From a checkpoint of a small sound classifier.
Data: trained on synthesized solo parts of chorales (CocoChorales), 39062 training examples.
Rows from block 5 of a small sound classifier, named by matrix and row number. Rows with one number belong to one neuron. Each number is 128 + 24 x the weight over its row's rms, rounded and kept within 0 to 255. All counts start at 0.
After each neuron's rows are labels from the 100 clips, of 14848, where the neuron reaches its largest size: "band" is the frequency band that holds the peak; "lies over" is the class under the peak. Only what is clearly more common there than usual is listed. The data: synthesized solo parts of chorales (CocoChorales).
# gate: MLP gate (model.blocks.5.mlp.gate.weight, 672x256), inputs 86-171
# fc1: MLP up (model.blocks.5.mlp.fc1.weight, 672x256), inputs 86-171
# fc2: MLP down (model.blocks.5.mlp.fc2.weight, 256x672, transposed), outputs 86-171

gate.561 [126 119 120 172 135 124  77 145 124 116 143 125 141 174 124 173 145 127  94 148 166 144 165 114 145 185 144 171 122 110 141 131 117 190 141  81 118 123 127 126 137 117 132 142  96 135 103 118 128 129 165 154 123  92  93 117 120 156 158 118 146 128 121 142 131 142  85 114 117 107 131 131 114 105 144 120 103 124 163 122  59 138 157 114 124 137]
fc1.561 [137 106 135 147 148 114 147 119 124  61 152 120 121 120 116 117 107 124 105 141 161 121 160 138 151 124 142  91 178 128 127 134 111 157 134  97 134 105 130 110  99 107 107 147  89 110 115 145  75 137 166 108 119 101 143 128 124 106  73 123 124 107 163 134 116 132 128 126  75 160 124 140  98 135 140  66 120 162 109 150 141 151  95 173 127 103]
fc2.561 [152 152  82 109 130  64 166 139 141 129 104  94 134  94 107 181 146 153 111 136 147 143 106 160 148 115 136 134 121 131 133 131 112 161 162 150 103 103  83  77 128 113 125  85 147 137 106 136 101 132 150  96 141 116  78  98 132 154  84 156 108 140 124 103 124 154 132 150 186 138 159 120 150 110 136 133 179 136 125  89  78 119 131 101 117 109]
band: 250 to 500 Hz
lies over: G4; F#4

gate.139 [134 127 125 120 141 114 140 138 154  97 162 150 143 168 109 106 134 123  76  93  85 116 159 160 106 126 137  95 144 123 106 107 112 151 107 134 121 126  88 109 123 138 148 141 146 148 138 153 122 157 121 165 101 128 176 119  88 108 117 120 156 112 145 130 112  87  79 115 131 136  94 147 100 143 164 174 127 123 108 103  97 129 132 165 140 166]
fc1.139 [197 128 132 100  83 152  92 169 197 140 127 175 110 126 115 119 165 100 105 165 129  91 135 174 149 118 137 146 175 111 105 129 151 146 173 110 125 128 141  86 137 202 121 134 151 114 143 182 172 135 156 136 109 126 111 112 159 137 156 139 132 149 107 119 158 153  84 107 144 128 115 134 119 121 152 109 145 119 142 126 194  96 122  78 141 152]
fc2.139 [162 117 104 172 130 115 105  93 113 121 124 118 140 125 139 151 122 107 137 186 131 152 145 110 117 103 116  79  89 143 163 126 137 135 134 125 135 152 133 146 124 144 116 157 110 124 130 102 155 151 127 109 158 124  83 149 146 119 135  93 131 128  83 107 115 139 100 125 143 160 121 155 124 112 139 154  84 133  96 110  98 114 136 162 101 125]
band: 250 to 500 Hz
lies over: F#5

gate.103 [111  93 110 109 144 150 128 164 113 127 105 130 154 137 136 133 124 125 121 112 141 132 184 127 138 143 106 111 117 131 122 141 128 103 135 117 110 139 159 140 155 140 132 155 137 125 134  78 133  98 159 179 171 159 149 123 136 110 101 151 131 166 134 144 120 149 115 181 150 134 110 157  67  99 149  99 151 103 122 152 115 115 111 165 141 142]
fc1.103 [145 124 128 148 140 115 102 167  68 131 136 147 124 160 151 133 136 171 125 116  74 128 145 145 118 104 131 143 131  96 141  98 139 151  75 162 101 132 147 147 108 138 111 113 126 156 158  60 131  95 144  85 133 117 109 134 105 106  84 133 105 146 163 113 116 108 117 165 132 104 154 145 155 104 109 130 133 105 184 125 146 135 130 122 135 115]
fc2.103 [149 168 122  89 139 149 110 132 125 152 123 135 108 115 151  81 130 171 120 104 129 128 116 124 150 145 142 132  97 133 111 117 151 111 116 170 150 129 108  98  68 116 104 174 147 139 163 101 168 127 137 150 159 135 148 148 113 115  90 122  86 128 151 145 111 104 100 172 109 144 166 161 129 151 152 137 135  99 124 149  84 153 144 117  97 120]
band: 4000 to 8000 Hz
lies over: F#4

gate.98 [ 82 153 150 135 185 153 104  95 154  80 123 102 153 161 100 157  84  87 146 171 133 116 110 123 134 119 147 117 115 116 124  58 144 144 122 143 150 139 116 104  94 106 127 107 162 106 120 120  88  91 152 116 118  83 131 142 136 134 109 146 127  77 130  84 107 145 112 124  92 151 133 130 135 139 144 116 160 122 133 152 139 122 175 133 160 155]
fc1.98 [115 164 108 171  60 131 107 193 121 111 131 151  93 132 146 147 128 141 110 138 155 124  93 174 131 116 198 140 127  99 110 120 176 129 105 141 151 168 116  95 121 121 160 135 131 114 127  91 135 134 114 116 181  94 140 158 108 128 106 134 174 151 143  94 173 167 135 162 147 114 132 135 124 102 121 110 145  98 146 108 157 141 130 134 146 154]
fc2.98 [143 162 111 128 106 117 134  99 149 139 125 127 119 127 127  97 140 116 117 155 145 118 127 141 157  88 142  70 145 117 107 125 141 165 107 107 119  99 124 151 142 112 136 147  99 124 121 118 135 104 123 123 111 142 158 110 130 137 151 115 139  89 128 141 131 158 154 170 113 105 151 157 116 148 136 187 147 155 141 160 114 141 107 120 128 116]
band: 1000 to 2000 Hz
lies over: D5; D#5

gate.141 [128 132 150  87 114 170 159 135 119 144 150 117 137  94 120 170 176  82 128  94 107 124 105 149 135 136 152 150 128 151  88 147 118 156 131 129 154 123 146  98 120 106 169 108 133 173  74 121  95 159 111 139  87 105 130  95 116 112  96 102 128 145 128 147 147  95 125 104 141 101  96 120 174 135  80 158 121 162 146 150 154 137 108 123 114 111]
fc1.141 [148 136 129 162 139 137 124 121 124 103 114 125 160 127 136 137 106 173 122 103 136 137 136 151  96  83 115 111 156 114 113 135 112 155 129 140 137 121 141 113  78 150 158 134 124 125 115 125 104 117 123 127 147 102 153 132 168 150 140 124 149 151 150  79 159  84 111 183 166 150 112 101 140 144 133 133 152  99 115 144 144 125 118 128 115 144]
fc2.141 [167 145 134  92 128 134 144 144 146 152 106 146 133 121 139 143  94  99 132 134 131 131 124 119 121 141 147 101 134 149 130 144 125 150 153 110 128 134 109 172 140 164 129 139 135 140 167 135 156 138  95 100 137 124 138 136  98 113 117 128 120 168 126 135 143 122 121 165 120 106 119 132 117  96 120 139 122 163 152 101 164 116  89 139 156 182]
band: 1000 to 2000 Hz
lies over: B4; A#4

gate.539 [119 179 126 161 113 140 129 117 153  95 160 123 133 161 132 153  93 108 139 100 137 153  96  86 119 135 180  99 119 131  88 134 119 193 158 158 122 120 148 116  82 149 100 143 118  80  96 108 101 143 133 128 133 139 114 146 148 166 149 140 151 152 157 107 133 177 117  77 130 150  79 128 132 151 119 145  73 168 138 127 138 105 142 141  83 170]
fc1.539 [153 153  53 101 108 111 106 127 168 168 109 163 142 116 127 157 147 118 104 108 149 108 108 126 160 150 139 119 117 126  87 102 145 114 108 141 117  82 127 118 140  83  91 146  96 167 117 169 153 111 116 177 138 106 109 157 155  95 148 177 125 161  89 142 102 132 107 163 130 124 110 104 148 128 141 123 131 103 162 123 135  84  94 126  89 149]
fc2.539 [112 141  90  89 131 141 144 105 136 148  62 101 114 153 134  98 103 136 169  99 109 154 140  99 143 123 120 113  94 125 173  68 115 115 177 111  89 143 127  79 146 152 141 110 146 135 122 133 173 114 121 120 140 124 121 117 134 150 157 123 152 139 147 125 122 134 133 159 153 126 150  85  98 142  77  66 119 134  92 113  79 119 146 124 135  58]
band: 2000 to 4000 Hz
lies over: A4

gate.429 [102 114 134 150  75  63 141 125 121 141 117 155 185 169 104 142 124 111 141 127  93 126  87 126 150 151 137 117 172 103 117 146 112 113 147 112 118 100  99 129 143 155 144 125 106 174 158 161  94 162 130 141 137 128 165 115 128 133 129 134 116 134  98 120 124  95 149  88 129 118  98 126 107 176 165 112  91 163 166 135  93  71 118  50 132 132]
fc1.429 [137 146 138 138 127 161 186 159 121  99 133 125 124 120 126 109 114 166 167 116 106 163 145 110  98 142 158 123 152 131 169 141 151 133 134 126 177 111 145 168 129 143 107  83  97 163 146 129 134 118 139 129 135 137 143 151 142 138  93 137 123 152 130 125 134 109 140 187 159 109 139 142 141 104 168 119 160 143 155 159 117 135  94 100 114 168]
fc2.429 [139 111 129 160 108 122 120  96  83  83 106 128  95 113  90 139 166 125 144 135  75 138 132 117 135 111 105  82  96 145 117 108 125 156 115 169 106 123 148 166 131  91 133 139 122 109 109 152 114 119 154 117 121 119  89 106 139 118 144 102 129 179 109 137 172 109 121 179 141 152 125 110 149 131 110 125  92 116  87 128  87  85 115  97 122  82]
band: 250 to 500 Hz
lies over: B3; G#3

gate.479 [125 126 142 136 155 120 129 135 126 167 152  57  78 125 142 154 139 135 122  82 122 139 205 145 132 179 172  97 134 143 154 118 128 128 163  89 152 121 130 118  89 129 168 136 119 135 153 128 154 134 152 132 154 123 117 137 153 148 136 129 139 121 151 134  89  88 161 120 145 158  98 145 111 124 131 167 204 164 111 123 147 176 122 112 164 150]
fc1.479 [143 115 108 138 143 132 120 152 119 104 122 157 118 107 109 102 122 153 141 142 106 112 131 168 120 120 134 135 153 161 109 114 141 121 125  93 119 148 169 141 100 116 107 149 122 124 131 163 124 111 116 129 130 132 100  79 161 116 132 131 149  90  87 136 157 124 153 135 142  95 152 128 110 152  91 162 132 129 122 104 153  94  88 127 127 128]
fc2.479 [162 108 121 116 102 118 134 129 111 137 111 121 112 151 117 120 141  97 113 126  93  94 119 102  94 149 120 107  76 133 123 118  93 121 132 124 148 138 117  67 109  92 124 113 147 138 114 143 107 150 157 125 156 159 130 144 100 100 166 133 109 172 141 106 113 124  90 132 127  98 153 136 139 173 143 136 103 108  72 149  87 155 128 116 110 130]
band: 4000 to 8000 Hz
lies over: G#4; G4

gate.449 [119 122 129 123 150 127 173 139 147 127 137  86 170 176 144 117 118 162 130 144 146 118 111 118 151 122 137 138 134 129 114 165 103 117 139 152 164 119 129  86 162 121 104 153 134 169 132 147 102 160  87 143 138  91 110 153 112 153 163 124 132  97 145 103 115 113 124 142 109 152 122 125 133 128 117 136 143 123 130  96 114 111 164 146 106 128]
fc1.449 [112 152 113 141 144  90 109 125 134 109 130 130  99 104 118 131 135 111 126 112 129  76  82 122  75 183 105 130 104 113 119 118 165 115  94 141  77 148 113 137 160  86 149 152 117 135 124 134 116 158 135 140 110 160 147 104 139 145 158 133 126  95 148 102 183 144 138 163 151 145 115 121 138 123 118 156 138 134 105 107 137 155 164 138 134 125]
fc2.449 [132  79  88 120 154 168 150 173 107 118 116 130 159 130 122 128 139  93 166  86 103 121 117 135 108 109 138 158 106 110 127 113 142 102 110 122 127 137 122  94 140 138  92 112 104 129 127 121 169 156 162 187 137 147  98 150 139  69 124 123  99 107  99 128 106 157 125 126 148 121 141 145 140 123 131 144 128 149 106 150  98 136 130 109 132 158]
band: 1000 to 2000 Hz
lies over: G#3

gate.481 [ 85  88 123 112 122 128 134 119 136 129 116 151 151 130 129 123 120 130 119 101 135 136 157 141 151 129 113 144 111 140 106 127 153 138 133  88 172 102  91 152  97  86  91 101 134 133 131  87 138 144 110 158 148 137 154 100 145 110  89 127 156 162  93 130 121 118 116 165 132 100 168 145 111 158  99 119 128 112 165 113 164 173 118 131 153  92]
fc1.481 [149 114 107 151 121 188 131 130 141  92 179  97 151 132 132 119 158 175 115 111 131 107 120 152 119 110 122 106 107 148 104 123 159 127 132 139 137 116  87 154 134 119 146 194 167 146 127 131 126 146 183 115  88  97  89 148 146 155 134 155  65 125 147 139 106 133 112 121 104 134 144 136 132 119 124 104 155 186 100 101 120 124 116 116 164 114]
fc2.481 [132 121 161 150 112  83  95 132 124 140 109 124  84 142 129 106 160 125  72 151 113 138 138 162 184  88 128 132 106 176 150 123 119 139 142 104 159  94  96 141 162 156 127 139 172  98 119  74 157 104 160 139  95 171 109 118 135 120 101 144 119 134 120  91 114  97 150 141 138 141 167 137 123 147 137 130 133 142 129 151  94 119 127 114 116 112]
band: 1000 to 2000 Hz
lies over: D#5; D5

gate.649 [115 121  93 132 156 199 119 108 145 127 146 159 145  55  91 159 132 152 158 122 101 123 121 131 123 124 115 106 181 135 128 134 144 183 155 139  94 142 141 170 173 129 170  78  91 141 119 111  89 142 108 158 155 142 156 109 103 109 143  61 134 141 123 138 138 119 160 120 127 143 138 165 108 138 142 120 154 141 159 146 166 156 133 111 121 109]
fc1.649 [126 119 136 106 142 110 141 108 158 148 195 165 135 121 161 120 108 154 123  84 155 179 145 152 167 103 137 108 159 129 139 110 140 139 146  99 129 112 131 139 124  97 133 113  69 119  62 112 121 160 143 139 142  91 114 140 163 119 129 101 140 162 147 153 124  98 109 113 137 148 153 125 154 103 100 115 189 122 114 130 132 111 138 108 109 115]
fc2.649 [152 130 122 112 112 158 119 105 112 155 129 117 115 102 144 148 161 102 135 145 147 119  86 173 117  92 147  97  93 103 122 103 126 133 133 142 117 110 102 155 143 112 143 126 136 125 114 179 147 139 137  93 152 161 126  95 105  64 110 134 142 122 119  88 145 132 112 128  97 114 129 133 134 140 134 129 158 133 145  98 176 162 129 115 101 131]
band: 4000 to 8000 Hz
lies over: G#4

gate.135 [138 146 124 121 127 126 152 115 178 130 121 104 117 133 139 134 153 145 143  95  97 139 140 133 125 123 116 157 116  86 135 183 145  79 151 115 111  86 148 130 148 137 161 144 131 147 151 123 125  72  78 127 126 111 153 144 158 111 128 142 126 159 141 117 102 104 121 117 125 149  88 120 126 182 121 121 103  76 127 137 113 108 148 153 116 172]
fc1.135 [113 141 128 141 126 113 117  88 105 107 120 141 128 120 165 164 117 133 163 141 145  88 128 147 122 135 138 107 122 143 115 142 137 153 133  69 134 110  99 168  79 115 146 161 156 127 118 136 162 137 110 145 116 133 150 106 146 159  99 117 148 112 110 125 144  97  94 146  95 140 156 125 117 146 154 161 138 145 159 129 150 187 139 116 156 105]
fc2.135 [120 134 124 157 131 153  78  80 136 119  55 143 125 118 108  98 113 122 114  86 114 131 107 107  88 119 152 114 102 115 158 106 137 153 137 141 138 109 110 129 142 180  86 104 113 171 126 122 155 144 128 115 134 102 124 101 124 123 176 123 149 127 122 143 124 106 142 128 133  85 195 112 139 136 118 143 152 124 100 129 111 109 107 160 104 107]
band: 1000 to 2000 Hz
lies over: G4

gate.257 [140 139 159 136 107 138 115 144 161 113 135 152 138 176 110 146 134 135 191 115 110 179 141 156 118 137 147 130 122 118 133 117 122 122 125 101 135 135  75 104 160  64 137 108 140 152 139 161 118 130 151 132 155 100 130 139 145 134  98 154 118 130 127  97  99 123 137 187 170 135 146 101 102 118 146 158 152 116 169  98 106 154 135 171 139 132]
fc1.257 [129 150 145 128 114 134 104 131 155 151 111 131 103 115 141 104 124 151 130 115 108  91  90 113 141 124 145 129 165 136 148 139 116 116 111 154 166 126 131 105 104 103 113 153  85 129 114 158 156 113 126 171 155 167 105 124 139 163 135 104 126 130 148 101 108 153 146 113 139 108 139  97 120 167 142 128  94 174 127 115 116 119 168 100 171 121]
fc2.257 [167 151 115 116 149 165 120 139 130 123 135 138 159 143  92 123  98 100 104  94 157  94 113 119 148 142 112 113 150 143 145 138 160  71 149  97 157  97 125 133 145 106 128 127 130 146 147  58  70 100  99 119 118 127 109 162 138 131 115 140 116 139 141 110 115 118 129 102 180 165  96 114 123 178 139 125 176 175  77 140 141 139 151 156 120 149]
band: 2000 to 4000 Hz
lies over: D#5

gate.489 [112 147 112 109 166 107 137 124 138 133 108 145 125 106 123 143 128 126 120 129 113 119 141 139 143  82 132 118 133 128 142  92 128  85 152 107 142 144 172 108 129 137 159 154 162 132 151 112 132  96 142 156 101 125 161 121 132 148 140 102 107 103 134 142 127 105 147 159 130 117 137 160 114 141 147 122 139 143 132 146  91 119 113 146 116 114]
fc1.489 [142 120 126 123 101  82 130 112 161 138 133 123 152 159 175 174 118 113 139 135  82 142 114 126 124 101 126  91 126 137  99 128  94 131 105 128  92 171 148 110 121 156 119 100  49  95 163 159 131 126 109  92 124 159 122 107 137 159 117  96 136 100 133 127 111 135 109 143 180 104 163 146 156 130 159 159 175  84 128 126 165 136 151 162 144 143]
fc2.489 [101 124  95 141 130 114 103 113 123 122 100  77 110 124 172 105 112 101 114 133 128 124 153 129 126 116 181 149 140 172  98 141 162  97 117 193 103 168 132 112 115  92 118  84 156 147 125  87 107 109 135 107 137 155 185 129 102 121 130 120 119 156 114 149  95 135 107  90 141 101 122  96  88 120 154 113 106 115 134 139 101 135 159 143 112 122]
band: 4000 to 8000 Hz
lies over: A#4

gate.20 [153 148  87 135 123 112 141 129 119 126  97 158  98 132 129  98 122 138 150 127  94 144  58 126 131 137 161 103  67 126 111 153 106 143  89 100 120 140 125 132  97 134  73  95 149 127 144 139 118 103 173 110 102 131 138  86 148 145 107 169 150  90 127 160 121 124 143 117 116 131 146 169 106  91 133 142 162 144 144 102 121 112 162  86 112 109]
fc1.20 [131 118 145 111 169 103 129 134 111 127 132 137 119 143 174 155 140 198 120 100 114  75 113 139  94 137 132 105 141 117 134 130 131 139 140 128  95 160 137 122 155 125 135 108 158  92 116 127 116 138 129 135 125 132 162 141 152 104 157 146 128 122 139 113 145 119 122 126 128  85  68 134 130 149  96 126 110 127 146 159 123 107 165 130 167 168]
fc2.20 [126 135  97 116 146 154  76 151 100 168 161  86 135 127 146  72 126 157 136 105 101 136 120 155 146 128 143 139 147 121 122 143 127 122 183 135  89 122 138 106 142 121 133 135 133  88 107 125 119 122 153 143 148 134 143 159 157  81 111 151 149 139  83 153 102 121 118 145 177 105 121 160 109 132 137 161  94 119 127 151  95 107 158 162 106 117]
band: 4000 to 8000 Hz
lies over: D5; C#5

gate.325 [116 109 151 173 127 161 168 164  97 158 130 123 137 126 141 117 116 134 163  98 146 138  90 102 121  92 112 132  93 177 136 108 158 121 135 166 104 130 126 124 123 108 185 164  91 155 104 145 134 121 129 101  99 157 167 148 127 136 157  88 138 153 131 143 173 159 108 125 150 113  93 130 106 114 145 155 125 150 121 132 128  89 123 111 137 133]
fc1.325 [133 129 153 140 101  88  91 138  93 133  86 160 127 131 156 144  98 157 118 155 107 166  98 134  99 180 144 174 118 136 140 149 141 157 130 133 135 141 111 143 111 136 100 165 165 117 171  99 114 136 136 141 151 172 124  99 108 153 148 114 169 133 116 115 137 109 150 135 128 130 138 127 121 136  57 114 133  95 142 139 104 106 134  96 162 113]
fc2.325 [138 118 106 119 151 191 152  77 126 120 139  87  88 147 157 111 146 117 131  93 130  95 103 134  98 114 106  96  87 158 110 127 128 144 122 157 116 143 135  95 107 136 119 124 138 123 121  92 137 127 151 123 116 107 121 148 130  96 110 138 161 128 124  98 121 156 106 123 106 137  94 123 136 143 120 165  93 144 135 105 131  91 149 130 113 151]
band: 250 to 500 Hz
lies over: G5

gate.318 [125 117  90 145 162 129 153 159 129 123 112 113 134 138 170 149 121 114  97 156  71 129  97 110 130 104  81 135 127 116 135  89 129  83 128 117  96 150 157 154 122 111 133 148 136 129 134 136 108 143 151 141 116 124 144 106 140 127 119  90 122 167 118 169 157 130 147  92 134  88 165 118 145 132  95 138 136 157  92 168 121 126 111 119 163 136]
fc1.318 [114 167 162 136 122 135 102 125 118 177 137 134 149 115 122 103 137 123 164 151 131 108 124 150 141 101 119 105 128 148 135 115 117 125 187 142 136 135 102 146  94 138 120 172 105 142 126 158 124 147 133 128 127 165 154 107 136 131 114 147 141 126 163 110 106 120 137 114 156 155 134 162 143 150 132  79 161 136 108 164 156 113 138  80 136 105]
fc2.318 [136 122 167 149 132 153 119 102 168 133 102 134  92 128 137 152 102 145 134 123 142 110 126  99 147 150 127 141 145 120 117  99 131 113 112 153 121 145  91 143 161 144 140 158 105 146 121 139 111 183 106 143 158 125 109 139 148 145  82 155 155 155 154 136  92 162 114 139  92 187 134 160 117 184 131 155  93 172 130 152 127 130 113 141 106 138]
band: 2000 to 4000 Hz
lies over: D4

gate.51 [ 90 108  86 113 110 133 145 136  97 101 136 143 106  91 124 147 133 134 181  99 130 115 138 170  99 149  63 147 153 135 136 127 111 127 171 118  75 134 134 159 123  99 164  95  98 150 168 123 127 105 191  70 152 107 137 121 106 137 145 163  92 114 115 142 141 162 103 134 139 144 114 129  99 142 126 158 154 110 141 108 108 132  99 140 121 147]
fc1.51 [112  99 197 153 157 132 106 150 124 104 139  83 120 129  88  96 122 163 129 152 113 114  94 120 142 136 119 112 136 126 128 136 129 163 110 148 151 146 144 107  80 135 126 137 124 154 128 153 160  94 149 146 101 140 175 141 138 117 148 137 166 110  98 105 137 145 122 145  97 147 116 106 108 145 124 168 117 113 124 140 166 158 150 109 117 118]
fc2.51 [142 139 114  99 159 137 150 117 132 174 151 156 108 156 110 139  74 124 149 124  98 127 138 126 135 136 134 128 141 133 135 126 107 140 140 140 129 130 171 141 152 157 133 128 120 160 138  98 148 144 143  92 127 104 173  80 144 164 134 152  96  91 140 121 108 144 162 153  94 122 117 106 113 160 143 139 118 129 135 136 124 136  92 162  95 120]
band: 1000 to 2000 Hz
lies over: C#5

gate.213 [181 150 119 125 162 158 133 118 115 177  99 112 134 126 108 115 146 137 175 152 137 160 175 131  89 122 179 148 107 112 121 125 123  95 180 123 128 134 136 137 161  97 138 122 122 147 151 104 128 133 125 155 133 119 103 160 155 149  99 165 141 134 147  87 132 142 129 137 146 172 155 132  86  89 114 124  85 157 188 145  96 140 131 141 135 107]
fc1.213 [163 148  91 148  86  87 115 142 131 113 131  96  96  80 118 134  74 156 143 139 130 117 184  99 135 116  63 124 106 107 130 120 108 113 156  91 144 167 170 137 129 109 144 103 125 139 141  87 108 130 175 106 144  97 131 107 155 134 130 128 103 132 119 117  98 147 163 136 117 138 121 111 169 112 104 104 126 158 147 138 133  93 120 158  97 132]
fc2.213 [126  76 115  96 109 110 134 126 138 121 126 119 112 124 132 126 130 123  92 141 101 126 122 128 123 125 160 131 119 133  78 122  97 121 123 141  84 136 106  94 131 133 155 140 187 153 120 124 122  99 174 104 142 129 115  65 133 164 102 131  79 156 121 168 154 113 151 106 104 118 141 144 116  96  68 108 131  97 198 121 120  96  72 144 110 111]
band: 250 to 500 Hz
lies over: B4

gate.537 [130 125 138  97 120 100 131 151 123 140 107 122  77 131 128 124 128 122 128 146 126  89 143 130 140 145 133 136 109 136 103 109 113 114 171 144 129 126 106 147 154 170 145 140 160 140 101 163 166 119 164 150 176 184 124 117  86 154 124 165 129 114  87  86 115  91 108 139 127 124 142 102 147 121 129 111 152 150 129 126 129 118 122 135 133 136]
fc1.537 [105 143 149 120 121 148  73 134 158 105 140 154 134 137 121 157 136 139 103 182 148 110 132 122 145 111 119 141  95 115  78 112  99 170 134 134 138 141  94 121 123 122 112 158 158 142 165 113 171 110 126 151  95 114 194 130 126 104 149 158 132 134 119 169  82 137 138 129 117 120 106 151  98 133 146  88 125 188 131 137 111  86 156 113 173 123]
fc2.537 [134 189 136 153 154 161 131 138  87 119 157  94  97 166 138 131 137 144 119 159 160 115 136 136 142 131 115 120 139  78  88 103 117  88 112  67 136 121  71 117 124 152 120 103 109 112 135 129 131 120 100 140 166 127 141 138 143 128 119 132 144 156 119  96 162  79  95 131 118 106 121 136 131  72 144 113 123 133 127 169 147 112  83 126  93 156]
band: 4000 to 8000 Hz
lies over: A4

gate.181 [108 102 141 145 104 100  99 134 103 116 120 106 161 139 140 130 155 179 141 149 125 136 109 105 186 126 111 130 120 136 108 112 125 130 102  99 126 176 108 180 138 133 117 155 108 144 134 131  94 150  96 123 163 180 105 108  83 155 137 155 132 122  87  86 112 167 123 101 145 118  96 119 107 140  98  80 131 155 106 149 153 129 143 136 128 122]
fc1.181 [175 124 111 123 128 126  98 162  93 119 101 119 128 137 142 139 158 120 105  92 178 124 126 140 135 122  78 158  91 121 156 135 116 126 121 139 123 178 141 133 103 115 111 143 129 145 142 137 156 109 122 126 108 108  98 131 114 121 101 136 128 130 178 182 162 103  94 122 126 148 106 141 131 107 145 140 122  84 150 105 157 164 136 126 113 146]
fc2.181 [133 213 147 124 124 113 158 129 174 121  73 172  67 136 128 105 158 175 109 115 148 118 120 127 137 125 151 125 130 140 145 103  97 135 155 142 112  97 112 129 138 126 114 126  90 150 124  95 115 137  96 152 164  93 133 132 155 155 190 129 132 108  86 116 115 136 185 143 139  97 125 121 108 149  97 163 182 138 119  82 111 124 156 140 133 125]
band: 4000 to 8000 Hz
lies over: G4

gate.190 [116 126 114 145 128 132 158  97 114 132 109 139 130 133 142  92 172 113 145  89 117 123 124 117 103 109  78  67  95  98 159 141 171 146  77 132 128 106 159 126 134 139 132 139 105 159 150 121 101 126 148 144 159 120 111 100 155 111 136 172 133 108 102 148 143 100 138 102 140 141 168 105 124 106 141 145 159 119  84 146 149 162 151 160 160 117]
fc1.190 [106 134 124 127  99  67 143 138 124 181 127 143 158 102 134  85  85 133 122  83 103 174 142 118 122 146 120 116  58 165  97 163 114 119 108 112 127 143 122  87 188 137 130 134  89 117 133 168 136 120 127 122 115 127 146 132 116  70 126 127 143 113  93 140 137 103 131 133 130  73 134 109 181  86 139 133 102  95 123 131 135 132 123 150 142 110]
fc2.190 [109 140 133 141 135 156 108 114 127 158 142 127 125 124 111 154 131 119 137 150 118 147 170 108 101  80 131 168 143 152 154  96 121 111 109 148 123 151 125 164 136 106 127 138 176 181 126  96  97 147 115 126 111 135 115 144 122 108 123 101 109 128 119 109 102 142 184 131 127 128 158 123 137 101 133 124  99 153 141 148 148 149 162 146 170 127]
band: 4000 to 8000 Hz
lies over: C#4

gate.506 [119 159  99 127 159 116 141 112 137 136 119 118 109 156 129 150 105 106 132 107 110 122 169 133 114 109  91 173  85 138 127 123 148 105 174 136 111 139 143 150 160 137 161 134 135 118 118 153 119 174 123 122 141 140 117 140 122 139 129 181 128 137 101 131 138 131 144 139 126  85  83 126 128 159 145 109 123 108 117  82 126  81 123 164 105 141]
fc1.506 [135 150 147 159  45 141 116 167 160 120 145 157 135 149 151 106 123 146 129 115 105 119 130 127 108 125 168 140 168 117 144 144  99 115 108 111 113 104 110  74 107 131 145 155  99  94 130 120 133 145 126 155 131 158 108 124 108 130 126 182 142 135 113 157 111 102 123 153 152 132 129 160 143 181  93  96 124 122 171 136 150 107 129  98 100  97]
fc2.506 [101 205  90 141 118  96 151 118 109 191 115 153  93 121 127 141 125 182 129 160 130 105 125 140 127 148 120 166 174 142 151 127 145 144 137 144 147 130 101 101 103 141 116 147 167  96 143 117 169  99 128 169 117 145 134 138 119 177 125 136 138 103 127 146  99 157 103 163 142 143  91 122 118 166 137 145 100 131 149 134 116 146 121  97 126 106]
band: 4000 to 8000 Hz
lies over: C#5